From a checkpoint of a small image diffusion model.
Data: trained on telescope images of galaxies (Galaxy Zoo DECaLS), 88335 training examples, 29.6 epochs.
Rows from block 3 of a small image diffusion model, named by matrix and row number. Rows with one number belong to one channel. Each number is 50 + 15 x the weight over its row's rms, rounded and kept within 0 to 99. All counts start at 0.
After each channel's rows are labels from the 100 images, of 14976 (inputs lightly noised), where the channel reaches its highest value: "colour at peak" is the nearest of a few named colours to the mean colour under the peak. Only what is clearly more common there than usual is listed. The data: telescope images of galaxies (Galaxy Zoo DECaLS).
# convs0: first 3x3 conv (model.mid.0.convs.0.weight, 256x256x3x3, standardized in use, each kernel summed), inputs 128-191
# convs1: second 3x3 conv (model.mid.0.convs.1.weight, 256x256x3x3, standardized in use, transposed, each kernel summed), outputs 128-191

convs0.205:53 54 81 52 36 47 78 56 49 34 44 43 53 88 62 80 17 60 14 50 60 62 61 63 58 31 71 61 54 55 48 41 39 69 44 46 41 50 37 47 32 73 47 59 56 47 43 61 53 41 56 42 54 47 44 28 47 57 44 59 41 40 36 48
convs1.205:52 58 27 44 43 48 38 50 60 54 50 55 62 57 65 49 47 37 78 39 42 42 67 28 35 38 45 61 58 70 60 57 27 41 68 43 39 65 55 44 66 26 59 48 50 34 65 49 54 70 52 47 54 52 68 59 41 50 51 22 55 45 70 56
colour at peak: brown; grey

convs0.44:46 39 47 47 20 44 20 43 48 43 57 48 56 46 42 27 17 52 34 40 61 55 22 57 48 47 40 46 45 42 39 40 66 58 65 55 69 60 58 55 77 64 47 42 29 26 41 58 66 50 61 56 50 58 59 55 20 45 54 58 38 46 45 75
convs1.44:50 35 57 38 71 77 77 71 75 54 76 52 27 37 70 60 33 74 32 46 21 41 50 53 42 60 76 72 36 46 80 57 77 75 71 37 46 45 50 59 57 49 31 47 52 45 55 47 47 56 53 21 34 54 29 39 63 60 43 50 81 62 60 40
colour at peak: grey; pink

convs0.32:57 35 60 53 50 52 29 56 57 52 62 44 67 46 44 55 47 46 69 57 78 57 70 54 60 66 54 61 54 46 46 54 49 47 32 37 51 13 52 33 32 54 58 53 65 69 38 32 49 45 33 60 77 47 56 51 73 82 40 81 76 27 62 64
convs1.32:47 44 19 49 47 22 54 83 57 32 46 56 39 54 86 44 40 41 64 51 35 49 44 44 56 36 97 58 54 43 61 52 62 52 84 48 71 63 43 56 65 31 66 72 46 28 65 62 57 50 49 47 66 52 34 43 60 60 38 26 36 61 62 47
colour at peak: grey; brown

convs0.18:52 44 63 51 69 57 68 48 47 58 61 58 64 52 50 00 46 26 40 50 36 55 64 51 54 13 54 39 51 54 48 39 75 62 32 46 44 55 35 39 43 28 56 33 76 45 49 47 78 52 77 92 60 52 49 57 66 76 42 64 42 48 76 53
convs1.18:32 35 38 31 25 30 55 42 60 64 54 49 27 50 68 60 46 72 49 50 74 45 59 62 52 33 58 33 62 40 49 38 23 50 52 43 19 63 35 27 56 57 48 52 37 65 67 40 44 41 45 37 79 48 26 61 36 37 60 54 56 57 57 62
colour at peak: grey

convs0.255:57 74 66 50 44 58 36 44 44 61 55 58 46 61 59 55 78 27 52 51 63 43 29 55 49 49 54 21 48 58 65 51 57 39 51 43 29 65 70 73 70 65 38 63 40 58 62 46 68 49 52 11 50 35 44 09 34 74 55 58 44 47 32 51
convs1.255:53 53 71 42 38 50 44 71 71 29 31 62 56 62 26 42 26 59 49 33 70 55 67 50 58 64 18 72 24 54 58 70 56 78 64 61 32 07 74 42 45 47 12 51 55 54 37 40 61 57 76 49 51 46 59 32 43 51 58 28 44 25 30 27
colour at peak: brown; grey

convs0.107:36 53 70 25 58 41 59 39 38 33 51 51 55 48 34 31 48 73 94 30 29 50 51 23 35 57 21 63 31 56 71 94 79 34 53 36 38 52 57 65 40 45 42 59 31 29 72 53 53 57 55 28 46 67 37 35 59 65 51 55 39 30 57 47
convs1.107:37 65 38 79 68 18 30 84 19 21 22 39 69 48 44 94 61 51 64 47 57 19 46 73 35 59 42 48 49 30 31 25 40 69 49 73 72 28 63 48 73 36 48 24 42 61 46 65 26 58 33 14 17 31 46 40 36 41 45 47 14 39 48 55
colour at peak: brown; grey

convs0.111:66 41 43 62 52 37 57 51 64 56 49 67 51 42 32 99 59 30 45 61 56 60 34 71 55 37 49 76 68 52 17 52 35 46 67 53 41 68 38 43 51 35 64 53 88 39 79 52 80 65 51 59 47 44 72 49 21 46 58 70 36 72 50 60
convs1.111:36 53 53 54 53 40 46 56 69 52 44 53 86 67 75 35 60 52 41 52 71 63 43 51 58 49 41 42 24 44 65 39 64 96 26 72 41 54 38 53 54 58 46 12 40 33 52 88 45 50 53 63 44 49 48 28 85 70 31 48 33 57 69 40
colour at peak: grey

convs0.218:50 64 51 52 58 65 64 43 53 65 51 47 42 55 51 22 58 34 69 58 52 57 34 51 51 34 57 43 54 50 49 52 39 55 43 64 37 54 70 43 43 61 49 67 53 72 49 49 68 38 73 83 36 31 59 31 57 45 52 85 65 75 60 35
convs1.218:47 45 46 60 57 63 60 38 59 68 24 31 50 28 61 51 60 56 47 28 40 49 42 38 39 47 32 26 48 42 49 48 36 69 53 83 53 45 23 43 38 72 40 63 70 47 67 79 57 81 75 50 51 51 39 65 54 58 31 42 27 41 43 32
colour at peak: grey; brown

convs0.203:51 62 72 51 61 59 43 54 53 59 56 49 47 57 57 35 43 80 20 52 63 63 53 61 56 09 67 66 55 43 60 38 76 61 48 77 52 56 41 68 38 41 54 56 76 65 41 67 68 63 47 49 41 70 55 10 38 50 63 60 51 23 66 54
convs1.203:53 09 41 32 32 35 37 44 41 59 67 46 36 63 85 56 36 64 42 50 51 50 40 63 43 19 57 25 42 47 55 50 53 67 46 39 54 74 38 52 51 42 56 56 74 51 39 35 54 56 50 75 68 45 33 57 48 27 51 32 56 80 34 42
colour at peak: grey

convs0.54:53 45 37 44 49 44 53 54 47 40 68 33 41 23 33 63 39 44 65 50 45 56 29 54 57 69 28 49 49 45 50 55 45 43 45 55 15 47 50 50 70 60 52 45 51 58 45 30 73 42 40 15 56 39 61 38 20 53 47 71 75 50 32 33
convs1.54:62 56 58 51 77 68 25 66 64 39 51 49 63 56 43 44 51 42 39 77 28 51 53 57 57 42 36 36 49 60 35 30 51 82 71 58 79 37 18 74 33 45 49 52 70 59 43 60 42 58 52 29 34 52 58 72 74 58 49 40 26 42 65 54
colour at peak: brown

convs0.97:42 54 46 51 37 48 54 40 41 47 44 54 37 38 41 36 52 73 99 43 44 39 29 51 36 42 48 45 45 56 52 66 58 61 53 56 65 55 89 53 64 30 58 52 40 46 47 32 57 55 50 50 48 46 70 60 69 54 35 70 53 69 47 37
convs1.97:16 36 36 32 64 50 62 33 72 29 61 32 28 58 54 58 57 32 22 39 21 40 47 48 70 25 49 51 36 56 35 43 46 52 54 22 54 51 44 71 53 58 33 51 64 83 35 36 60 31 44 23 43 47 51 40 36 58 68 63 75 75 27 49
colour at peak: grey

convs0.206:57 49 40 50 53 59 66 42 52 40 53 35 48 67 58 72 36 42 42 53 65 46 70 49 57 12 44 48 47 56 52 45 49 48 58 46 32 26 58 18 51 31 31 54 48 46 75 72 30 59 42 18 44 50 59 71 28 17 61 34 43 58 46 46
convs1.206:37 40 78 53 45 36 10 42 51 40 47 57 63 41 45 16 56 61 64 51 54 92 35 80 71 74 48 70 57 30 32 55 41 45 27 59 46 29 62 47 21 38 62 38 28 62 54 29 64 52 50 67 79 53 61 27 44 40 54 50 55 46 41 56
colour at peak: brown

convs0.223:56 70 62 59 65 58 38 47 60 59 48 53 60 99 58 55 51 34 72 58 45 53 77 60 60 39 51 40 63 76 49 70 38 52 54 79 28 58 50 55 47 34 71 65 87 60 38 54 52 52 46 38 52 61 51 37 37 49 52 46 40 64 58 43
convs1.223:71 39 49 36 65 70 62 55 58 37 52 56 44 59 54 54 69 50 35 39 31 44 54 53 57 44 39 54 49 77 61 60 62 65 46 77 57 08 24 49 42 46 36 29 37 37 46 59 55 49 35 57 54 71 67 54 36 41 44 85 45 59 53 38
colour at peak: brown; grey

convs0.122:50 63 26 50 36 48 57 54 52 52 50 48 50 38 44 33 53 53 86 55 58 53 42 52 57 99 42 39 55 68 73 69 43 53 44 42 40 51 38 80 40 52 66 66 46 42 42 27 57 46 37 36 77 58 61 40 34 68 68 58 69 34 59 59
convs1.122:42 48 60 48 75 48 59 36 37 62 50 42 40 64 11 54 76 47 60 53 46 57 49 53 45 51 24 43 52 56 48 50 55 45 57 44 68 57 55 61 49 58 36 62 43 55 51 48 58 52 37 38 22 52 74 75 57 48 34 64 54 39 48 34
colour at peak: brown

convs0.213:52 83 47 52 50 47 50 38 42 49 59 66 39 71 81 80 65 58 47 46 44 39 72 48 33 49 35 55 40 51 89 85 23 36 46 79 93 44 60 50 41 39 31 69 48 53 62 56 44 14 41 20 48 46 62 44 66 24 52 63 32 62 27 61
convs1.213:45 49 56 52 53 49 52 50 37 31 52 24 35 34 36 62 51 46 45 61 54 34 52 43 53 54 52 60 40 27 18 24 60 50 55 50 37 50 35 43 40 34 42 17 65 54 44 53 35 50 49 90 43 51 28 59 31 49 37 38 59 56 58 74
colour at peak: grey; brown

convs0.1:37 52 88 48 54 42 44 23 38 38 50 33 43 69 37 50 13 99 33 39 47 43 52 44 38 57 37 42 40 52 38 37 57 26 46 72 56 26 76 37 41 61 63 56 46 29 42 37 70 52 30 45 79 60 49 64 52 87 48 33 41 48 44 48
convs1.1:41 26 33 69 39 62 65 25 45 58 55 49 88 62 40 49 34 42 78 24 69 46 55 55 63 31 55 55 65 43 58 29 40 73 48 51 61 24 36 46 51 39 65 21 75 32 49 42 47 64 65 26 78 56 58 78 52 61 59 64 59 23 47 66
colour at peak: grey

convs0.94:45 65 63 40 74 62 66 52 43 48 53 41 49 45 39 62 03 62 39 46 49 42 51 40 43 35 53 49 44 60 82 55 44 55 74 66 73 04 66 57 58 47 66 49 35 59 45 62 51 53 66 53 62 66 57 49 66 57 74 83 63 54 46 54
convs1.94:55 71 53 52 45 44 72 54 59 46 20 29 43 52 54 49 42 51 48 89 54 53 64 66 45 74 53 57 45 48 38 38 46 62 32 43 46 61 45 48 46 52 31 48 36 52 47 61 45 53 33 61 54 15 44 22 43 54 45 24 30 34 44 96
colour at peak: brown

convs0.207:54 51 46 50 49 58 50 48 53 64 56 62 40 47 59 59 48 33 49 57 51 44 58 49 56 49 57 35 51 53 49 43 02 52 55 32 26 61 72 61 49 51 48 83 69 55 37 55 52 61 44 57 54 49 62 07 84 68 69 61 40 73 46 43
convs1.207:49 21 79 46 40 48 23 57 63 59 48 34 71 68 41 32 34 47 61 56 47 65 62 41 65 48 45 56 44 62 54 45 37 55 45 55 35 59 41 41 47 73 46 22 45 45 53 49 35 55 69 56 59 31 62 57 44 34 87 40 71 44 44 60
colour at peak: grey; brown

convs0.164:51 26 49 57 53 44 34 53 58 48 61 61 47 31 42 27 49 57 41 48 49 51 52 56 54 43 51 52 50 53 63 54 40 54 41 74 69 49 49 56 51 38 53 45 60 53 36 70 22 33 62 57 41 52 69 66 56 25 53 42 38 82 32 18
convs1.164:71 69 39 67 76 62 37 62 59 67 55 48 61 56 60 27 39 58 45 52 51 63 46 53 39 48 39 07 64 59 74 29 68 35 46 63 57 42 31 57 56 39 44 58 37 39 52 56 27 58 53 18 69 62 61 25 58 53 62 30 41 87 34 59
colour at peak: brown; grey

convs0.131:55 46 60 47 53 62 54 54 54 57 58 43 62 62 71 75 32 72 55 54 59 45 77 58 54 64 57 44 55 43 54 63 46 46 51 41 26 62 56 32 40 61 46 50 17 58 24 72 53 51 54 30 53 42 64 38 23 26 62 32 61 37 62 29
convs1.131:52 40 45 76 39 37 70 92 77 66 42 62 11 70 66 59 60 48 47 35 48 40 41 19 49 70 39 53 45 35 66 47 48 30 71 60 80 83 47 49 56 56 41 72 70 33 29 43 49 48 38 49 50 38 30 56 27 71 57 57 55 66 54 58
colour at peak: grey

convs0.60:53 22 47 47 22 56 78 61 50 49 38 59 51 48 50 35 58 70 81 58 47 58 35 57 58 58 48 45 54 43 66 78 40 55 55 51 72 63 39 71 42 49 58 57 29 31 32 61 48 68 50 48 72 77 37 39 54 40 40 54 74 36 70 62
convs1.60:42 69 38 53 75 36 30 71 65 63 56 45 68 60 37 58 57 46 38 39 74 36 50 52 59 63 52 34 49 16 36 47 74 29 38 40 59 66 52 41 68 60 38 59 45 72 46 41 36 43 55 44 18 40 59 79 64 73 54 26 43 46 74 46
colour at peak: brown

convs0.49:46 30 32 53 14 40 40 37 47 43 39 48 44 29 26 00 28 33 52 48 62 74 17 58 48 60 43 44 52 48 58 51 72 30 74 59 45 38 64 60 81 56 59 62 42 77 72 66 67 51 90 45 49 73 59 49 56 40 75 28 81 57 61 87
convs1.49:60 67 66 27 80 46 42 43 46 52 42 40 35 67 74 60 32 62 58 43 51 55 68 72 78 63 21 65 56 50 70 46 67 77 81 39 74 64 57 54 80 71 12 70 49 53 62 59 35 54 41 66 37 42 47 58 42 45 23 36 50 40 46 44
colour at peak: grey; brown

convs0.191:51 34 23 55 57 54 53 54 59 31 50 64 47 33 55 76 42 36 68 58 49 53 74 49 59 75 60 39 55 49 64 54 47 44 44 51 37 32 58 32 30 84 44 55 24 61 50 60 58 55 43 39 71 31 43 56 44 38 29 54 33 72 42 39
convs1.191:54 49 48 72 15 64 50 43 42 70 46 37 68 51 42 32 55 51 54 70 51 64 56 45 63 79 32 26 50 64 47 51 40 33 48 67 40 46 41 52 42 48 50 39 40 43 75 64 54 35 38 65 59 59 65 30 38 30 44 37 43 38 32 68
colour at peak: brown

convs0.155:51 51 51 46 59 56 87 54 53 54 61 55 56 54 49 57 30 68 46 47 33 57 73 56 54 26 40 82 51 56 37 31 29 53 55 45 37 39 28 65 30 77 56 29 48 38 32 50 62 63 16 71 45 44 65 39 21 90 52 70 37 43 53 50
convs1.155:62 27 69 28 49 40 36 48 49 34 58 56 58 52 58 64 64 44 34 59 55 29 40 40 25 55 64 48 38 48 33 73 61 27 39 74 36 64 62 24 74 44 39 74 62 64 44 25 46 55 38 19 35 67 54 94 45 52 57 39 52 49 44 53
colour at peak: brown; grey

convs0.59:56 47 50 55 42 56 32 65 62 34 47 48 60 50 36 27 26 40 35 57 60 54 47 60 57 41 42 46 60 46 33 22 60 58 56 43 50 32 67 42 40 92 58 45 61 65 64 57 37 53 63 54 55 36 50 67 20 36 55 16 51 40 43 37
convs1.59:80 82 42 39 42 56 52 56 48 50 53 41 28 52 66 51 45 60 44 42 50 47 22 48 63 60 75 51 54 43 39 74 56 60 57 42 52 65 84 32 72 52 23 45 48 61 47 59 58 68 49 54 61 64 45 38 57 30 56 61 75 47 50 60
colour at peak: grey; brown

convs0.42:15 15 49 40 26 51 35 21 28 18 51 49 35 70 46 00 50 65 54 39 46 45 40 25 40 25 57 43 45 51 34 29 73 43 53 34 54 30 53 53 41 35 48 56 62 39 72 49 50 57 46 38 25 48 48 40 47 40 57 30 39 73 48 50
convs1.42:39 68 73 56 83 61 58 78 46 51 43 41 66 29 49 91 39 61 65 14 54 49 35 76 36 56 57 80 40 30 62 86 57 63 53 50 40 56 63 31 65 75 37 46 43 55 31 55 60 56 56 31 33 45 84 28 43 68 42 45 66 21 50 40
colour at peak: brown; grey

convs0.102:59 22 43 56 33 34 60 44 58 33 49 43 54 50 46 46 67 45 76 56 45 41 33 46 60 44 50 64 49 56 35 46 34 52 49 40 75 44 45 64 80 52 32 30 46 35 58 27 16 69 59 38 56 31 42 48 54 57 54 34 65 31 50 38
convs1.102:50 50 06 58 65 52 50 43 58 34 57 06 21 54 45 33 30 52 59 61 46 57 54 31 41 70 52 57 51 31 36 47 54 56 81 61 38 64 46 48 36 74 56 47 64 56 28 70 45 31 19 46 66 87 49 46 74 61 48 57 33 61 44 66
colour at peak: brown

convs0.27:36 54 37 33 46 39 29 54 38 53 59 47 52 64 50 35 55 40 17 42 49 40 45 37 44 29 48 60 34 40 54 58 52 62 49 29 24 57 40 58 55 35 53 46 95 61 43 40 38 62 42 32 28 29 42 36 37 99 43 50 43 65 48 55
convs1.27:52 58 41 52 47 45 73 69 36 50 57 59 28 36 35 57 36 49 57 55 36 53 63 57 47 35 60 65 67 54 41 12 77 45 50 56 64 45 32 52 57 56 63 83 47 35 47 61 56 52 58 22 56 53 27 63 40 35 56 79 51 68 68 12
colour at peak: grey

convs0.26:53 78 40 43 48 47 52 54 47 46 43 53 41 55 45 53 67 29 57 55 45 51 53 45 50 33 52 47 46 48 55 51 19 55 34 51 39 41 52 79 29 40 53 80 58 27 37 63 61 40 57 79 73 53 48 32 84 35 51 55 29 70 36 45
convs1.26:42 61 62 62 37 60 34 28 33 52 60 36 44 44 12 22 55 52 54 44 27 67 45 75 71 53 60 50 60 47 29 73 34 50 59 50 67 69 40 31 60 68 38 21 48 62 57 46 66 60 63 58 55 50 28 59 54 46 49 45 47 49 67 31
colour at peak: grey; brown

convs0.237:51 55 64 51 55 50 42 52 50 56 47 45 49 47 47 48 42 44 23 51 52 55 64 56 54 95 56 46 50 59 59 60 40 59 45 49 57 62 51 46 58 67 48 48 43 50 61 43 51 46 34 52 67 50 35 99 00 13 56 26 55 34 38 53
convs1.237:51 46 52 46 43 83 65 54 45 63 49 46 42 34 43 52 69 69 66 41 35 35 51 37 55 62 77 13 51 66 42 54 57 46 25 60 62 38 59 51 59 29 65 00 42 54 39 41 53 59 52 55 32 69 36 74 70 53 39 64 42 41 61 55
colour at peak: brown

convs0.224:57 46 57 39 45 50 29 51 54 66 54 49 47 64 72 42 57 65 48 50 60 51 51 57 46 30 43 51 49 46 57 34 61 53 61 53 43 61 78 37 43 68 40 43 42 46 38 35 18 37 58 44 53 62 52 47 41 38 83 83 69 47 57 65
convs1.224:53 47 57 49 35 42 52 50 57 25 47 46 56 23 19 39 43 32 30 65 60 66 34 47 48 66 56 51 55 75 49 52 49 84 54 29 69 35 49 47 61 46 53 40 49 82 42 57 71 42 50 28 51 47 62 41 45 69 28 48 45 38 30 56
colour at peak: brown

convs0.147:58 62 54 58 46 52 44 65 56 65 56 64 47 69 44 27 43 93 97 57 45 56 42 52 59 44 43 48 55 65 51 26 27 51 53 39 55 50 94 31 52 38 56 52 17 42 47 39 22 53 50 41 61 62 78 72 78 36 50 60 60 51 83 51
convs1.147:21 69 50 54 79 51 65 43 46 28 51 51 47 56 42 49 60 40 37 59 28 53 47 49 66 40 69 46 41 45 22 57 75 72 38 65 67 46 25 64 48 61 69 43 63 43 44 76 60 45 54 62 44 78 59 72 97 47 62 61 59 20 44 26
colour at peak: brown; grey

convs0.28:41 46 50 46 63 42 58 35 41 68 50 36 33 51 79 28 42 56 18 38 47 51 63 49 40 08 41 65 37 63 62 62 66 63 52 50 48 41 40 62 71 34 43 65 73 39 52 25 60 27 48 42 44 57 37 68 31 48 46 69 50 66 56 55
convs1.28:64 31 37 30 23 62 68 61 51 48 59 63 29 51 53 83 49 57 50 36 46 19 58 17 51 48 43 53 37 41 39 41 16 44 51 56 71 69 78 67 52 66 52 62 67 47 41 41 36 49 46 78 47 32 31 35 20 42 27 38 35 70 48 65
colour at peak: grey

convs0.38:48 48 38 48 51 46 46 47 48 48 48 52 52 36 47 33 37 59 41 48 54 51 51 45 48 58 48 46 50 37 57 41 42 49 56 10 56 59 57 47 40 54 50 35 40 51 47 38 46 75 58 23 52 54 49 61 47 47 65 53 53 22 38 65
convs1.38:42 42 31 63 39 58 54 48 40 67 52 35 43 29 63 39 31 56 70 69 51 61 44 58 62 29 51 49 53 62 54 50 22 69 45 58 79 66 69 61 65 55 52 55 50 55 35 49 39 17 42 40 71 23 44 30 43 53 10 27 69 37 44 73
colour at peak: brown

convs0.106:50 62 47 45 41 51 68 59 53 38 64 44 39 46 50 14 52 52 49 44 41 48 62 68 49 69 36 29 63 43 60 63 26 51 33 56 33 45 62 51 47 48 52 47 25 44 74 43 33 46 49 52 56 50 45 56 92 25 48 61 60 40 36 47
convs1.106:45 60 62 38 47 35 55 43 40 53 65 57 53 53 41 48 42 52 38 76 45 51 59 45 54 55 28 30 57 65 38 47 64 52 71 29 82 49 55 73 44 56 45 43 48 69 36 59 32 45 49 25 50 60 28 37 56 46 76 88 61 35 40 33
colour at peak: brown; grey

convs0.210:50 80 67 29 66 52 38 52 52 71 46 45 64 71 75 53 67 56 50 48 55 65 67 25 41 45 61 72 45 35 50 46 46 36 40 70 48 68 46 63 49 51 28 55 52 58 59 56 48 51 58 49 67 52 26 51 58 55 33 68 64 66 71 63
convs1.210:19 51 61 42 67 59 38 52 58 42 81 62 39 53 59 81 56 55 48 60 38 26 51 57 47 73 74 56 69 64 47 65 53 67 32 74 61 23 62 52 37 21 59 48 47 55 53 43 46 48 44 67 37 57 75 35 55 11 76 55 50 43 54 53
colour at peak: brown

convs0.65:42 51 43 43 36 51 44 49 43 39 54 56 43 41 42 16 46 58 39 44 47 53 61 43 43 42 51 50 41 61 49 34 46 47 16 46 45 55 60 51 36 30 62 71 70 36 52 51 50 68 53 63 55 44 36 65 60 37 47 65 17 54 39 53
convs1.65:49 55 47 70 31 68 64 46 54 68 37 77 51 59 50 52 45 54 53 47 52 46 53 50 68 47 58 39 44 68 56 63 71 38 34 60 51 41 54 64 66 44 36 52 51 24 74 63 48 49 52 33 60 23 42 56 52 66 54 63 47 37 35 55
colour at peak: brown

convs0.57:43 45 46 42 75 52 66 35 39 34 38 22 34 60 54 73 80 41 41 40 45 30 65 46 40 28 45 53 43 44 45 61 16 42 56 56 36 32 81 48 56 59 41 61 44 36 46 49 76 53 31 29 55 59 41 68 58 56 47 60 46 89 61 38
convs1.57:44 64 40 48 29 63 58 60 49 57 62 50 62 49 37 41 67 34 89 51 51 61 32 85 48 72 54 26 49 48 51 42 52 45 46 55 34 57 39 42 63 51 32 21 73 44 49 71 62 58 63 73 45 25 50 56 46 61 71 60 51 48 19 44
colour at peak: grey; brown

convs0.159:45 53 71 50 53 53 07 53 49 54 48 60 57 67 72 53 49 29 58 41 49 42 71 46 51 36 53 51 49 51 60 75 37 58 40 55 48 48 37 45 52 37 43 48 47 52 39 80 40 38 39 40 48 33 74 30 21 45 52 44 53 49 73 55
convs1.159:34 41 58 50 52 36 69 37 39 75 47 36 44 52 70 41 69 47 46 50 34 51 35 63 34 52 57 35 48 54 37 27 22 39 54 39 44 38 38 41 59 64 92 41 45 54 53 35 59 39 67 47 41 84 51 43 58 31 64 48 28 59 34 54
colour at peak: brown

convs0.40:43 54 36 40 49 30 62 35 36 44 61 39 20 53 48 38 28 95 46 37 56 46 43 58 32 99 44 40 39 52 46 70 56 51 49 41 56 33 64 44 55 71 44 24 54 48 41 29 62 54 72 39 61 49 27 42 54 80 63 82 61 40 52 39
convs1.40:60 37 64 57 34 69 34 34 58 57 71 13 42 53 42 66 54 44 51 56 52 37 64 61 56 54 44 46 42 81 51 48 65 32 63 38 29 50 52 57 47 79 57 40 58 66 50 60 60 54 44 42 32 48 67 79 32 39 29 33 65 66 49 57
colour at peak: brown; grey

convs0.116:49 51 56 48 41 57 48 60 51 49 54 41 50 62 56 43 15 62 54 52 28 42 45 55 47 24 52 60 53 65 66 58 47 44 72 60 33 44 50 25 25 53 58 23 45 37 91 67 37 33 42 57 43 39 55 63 74 34 29 53 34 32 54 62
convs1.116:48 86 58 53 58 99 57 35 68 58 50 67 61 57 53 50 52 54 64 68 32 47 57 67 65 51 53 31 50 47 48 45 52 50 71 39 65 55 53 56 49 70 38 67 64 50 61 85 59 45 55 75 39 61 40 57 45 46 43 85 66 79 57 40
colour at peak: grey

convs0.0:64 32 36 57 49 55 58 63 58 52 45 29 55 40 56 61 44 32 39 58 58 50 47 72 61 47 44 58 42 71 46 26 60 61 49 67 52 42 25 26 65 45 28 44 67 52 46 58 43 31 26 50 44 67 37 46 61 37 52 45 41 38 57 55
convs1.0:50 55 74 55 51 56 43 46 40 35 27 58 23 32 27 27 56 57 51 37 52 69 58 68 54 45 52 47 57 40 35 62 29 52 54 17 57 56 58 56 26 35 80 54 41 51 47 62 51 40 58 31 48 22 32 34 34 42 56 67 54 36 67 69
colour at peak: grey

convs0.254:52 48 53 46 39 48 46 52 53 55 59 38 55 42 36 62 00 68 20 52 55 50 34 66 55 44 43 64 54 56 43 53 24 63 34 56 54 46 57 36 28 38 59 35 41 32 62 57 55 43 42 17 62 48 43 87 34 00 58 37 70 52 45 63
convs1.254:41 58 47 61 63 22 51 37 42 67 43 49 38 64 58 45 37 54 64 46 58 42 47 27 36 39 32 43 43 63 47 46 59 50 55 37 51 35 52 36 70 41 42 70 54 56 54 38 27 51 61 86 65 41 59 46 20 57 53 45 68 66 61 50
colour at peak: brown; grey

convs0.158:66 40 45 63 38 62 58 65 71 68 46 57 54 63 56 87 42 32 55 61 49 51 48 63 55 31 39 68 67 63 22 55 66 52 68 64 52 82 42 41 48 30 41 56 59 57 38 49 43 34 29 48 41 85 42 29 39 32 46 75 56 65 66 65
convs1.158:37 41 49 46 34 21 46 45 49 22 31 26 27 37 59 33 52 54 67 39 67 64 47 35 56 33 70 40 35 28 46 44 58 58 25 38 23 29 26 59 74 54 67 65 25 61 51 82 66 42 52 75 47 36 63 61 41 58 54 24 27 44 53 58
colour at peak: grey

convs0.162:54 46 48 57 56 48 57 50 54 48 51 56 58 37 49 63 61 67 81 57 59 48 45 53 60 66 49 59 57 47 58 51 59 60 63 55 39 38 58 41 48 38 49 61 42 51 31 47 49 60 46 38 61 54 44 64 62 48 54 64 28 42 40 45
convs1.162:22 35 79 49 32 57 30 22 45 36 47 43 53 57 29 31 69 50 46 55 50 62 40 48 47 29 37 60 43 61 63 55 47 41 48 53 36 44 54 35 55 55 62 40 70 68 42 45 69 39 42 46 61 40 86 31 38 26 36 75 07 53 26 57
colour at peak: grey; brown

convs0.47:73 32 55 46 31 56 30 40 59 41 55 60 55 27 36 00 26 43 42 62 63 47 45 33 69 61 50 45 64 36 32 43 48 45 58 31 79 49 62 60 66 48 38 16 27 72 49 51 45 61 51 42 26 38 37 26 41 40 37 40 57 23 46 28
convs1.47:40 51 49 35 57 42 26 51 54 66 39 49 71 57 49 16 48 79 35 54 67 84 45 50 58 33 47 59 52 55 52 56 45 29 58 69 45 72 49 48 45 30 67 59 36 42 33 42 60 64 27 66 80 27 34 71 47 46 57 75 70 44 62 84
colour at peak: brown; grey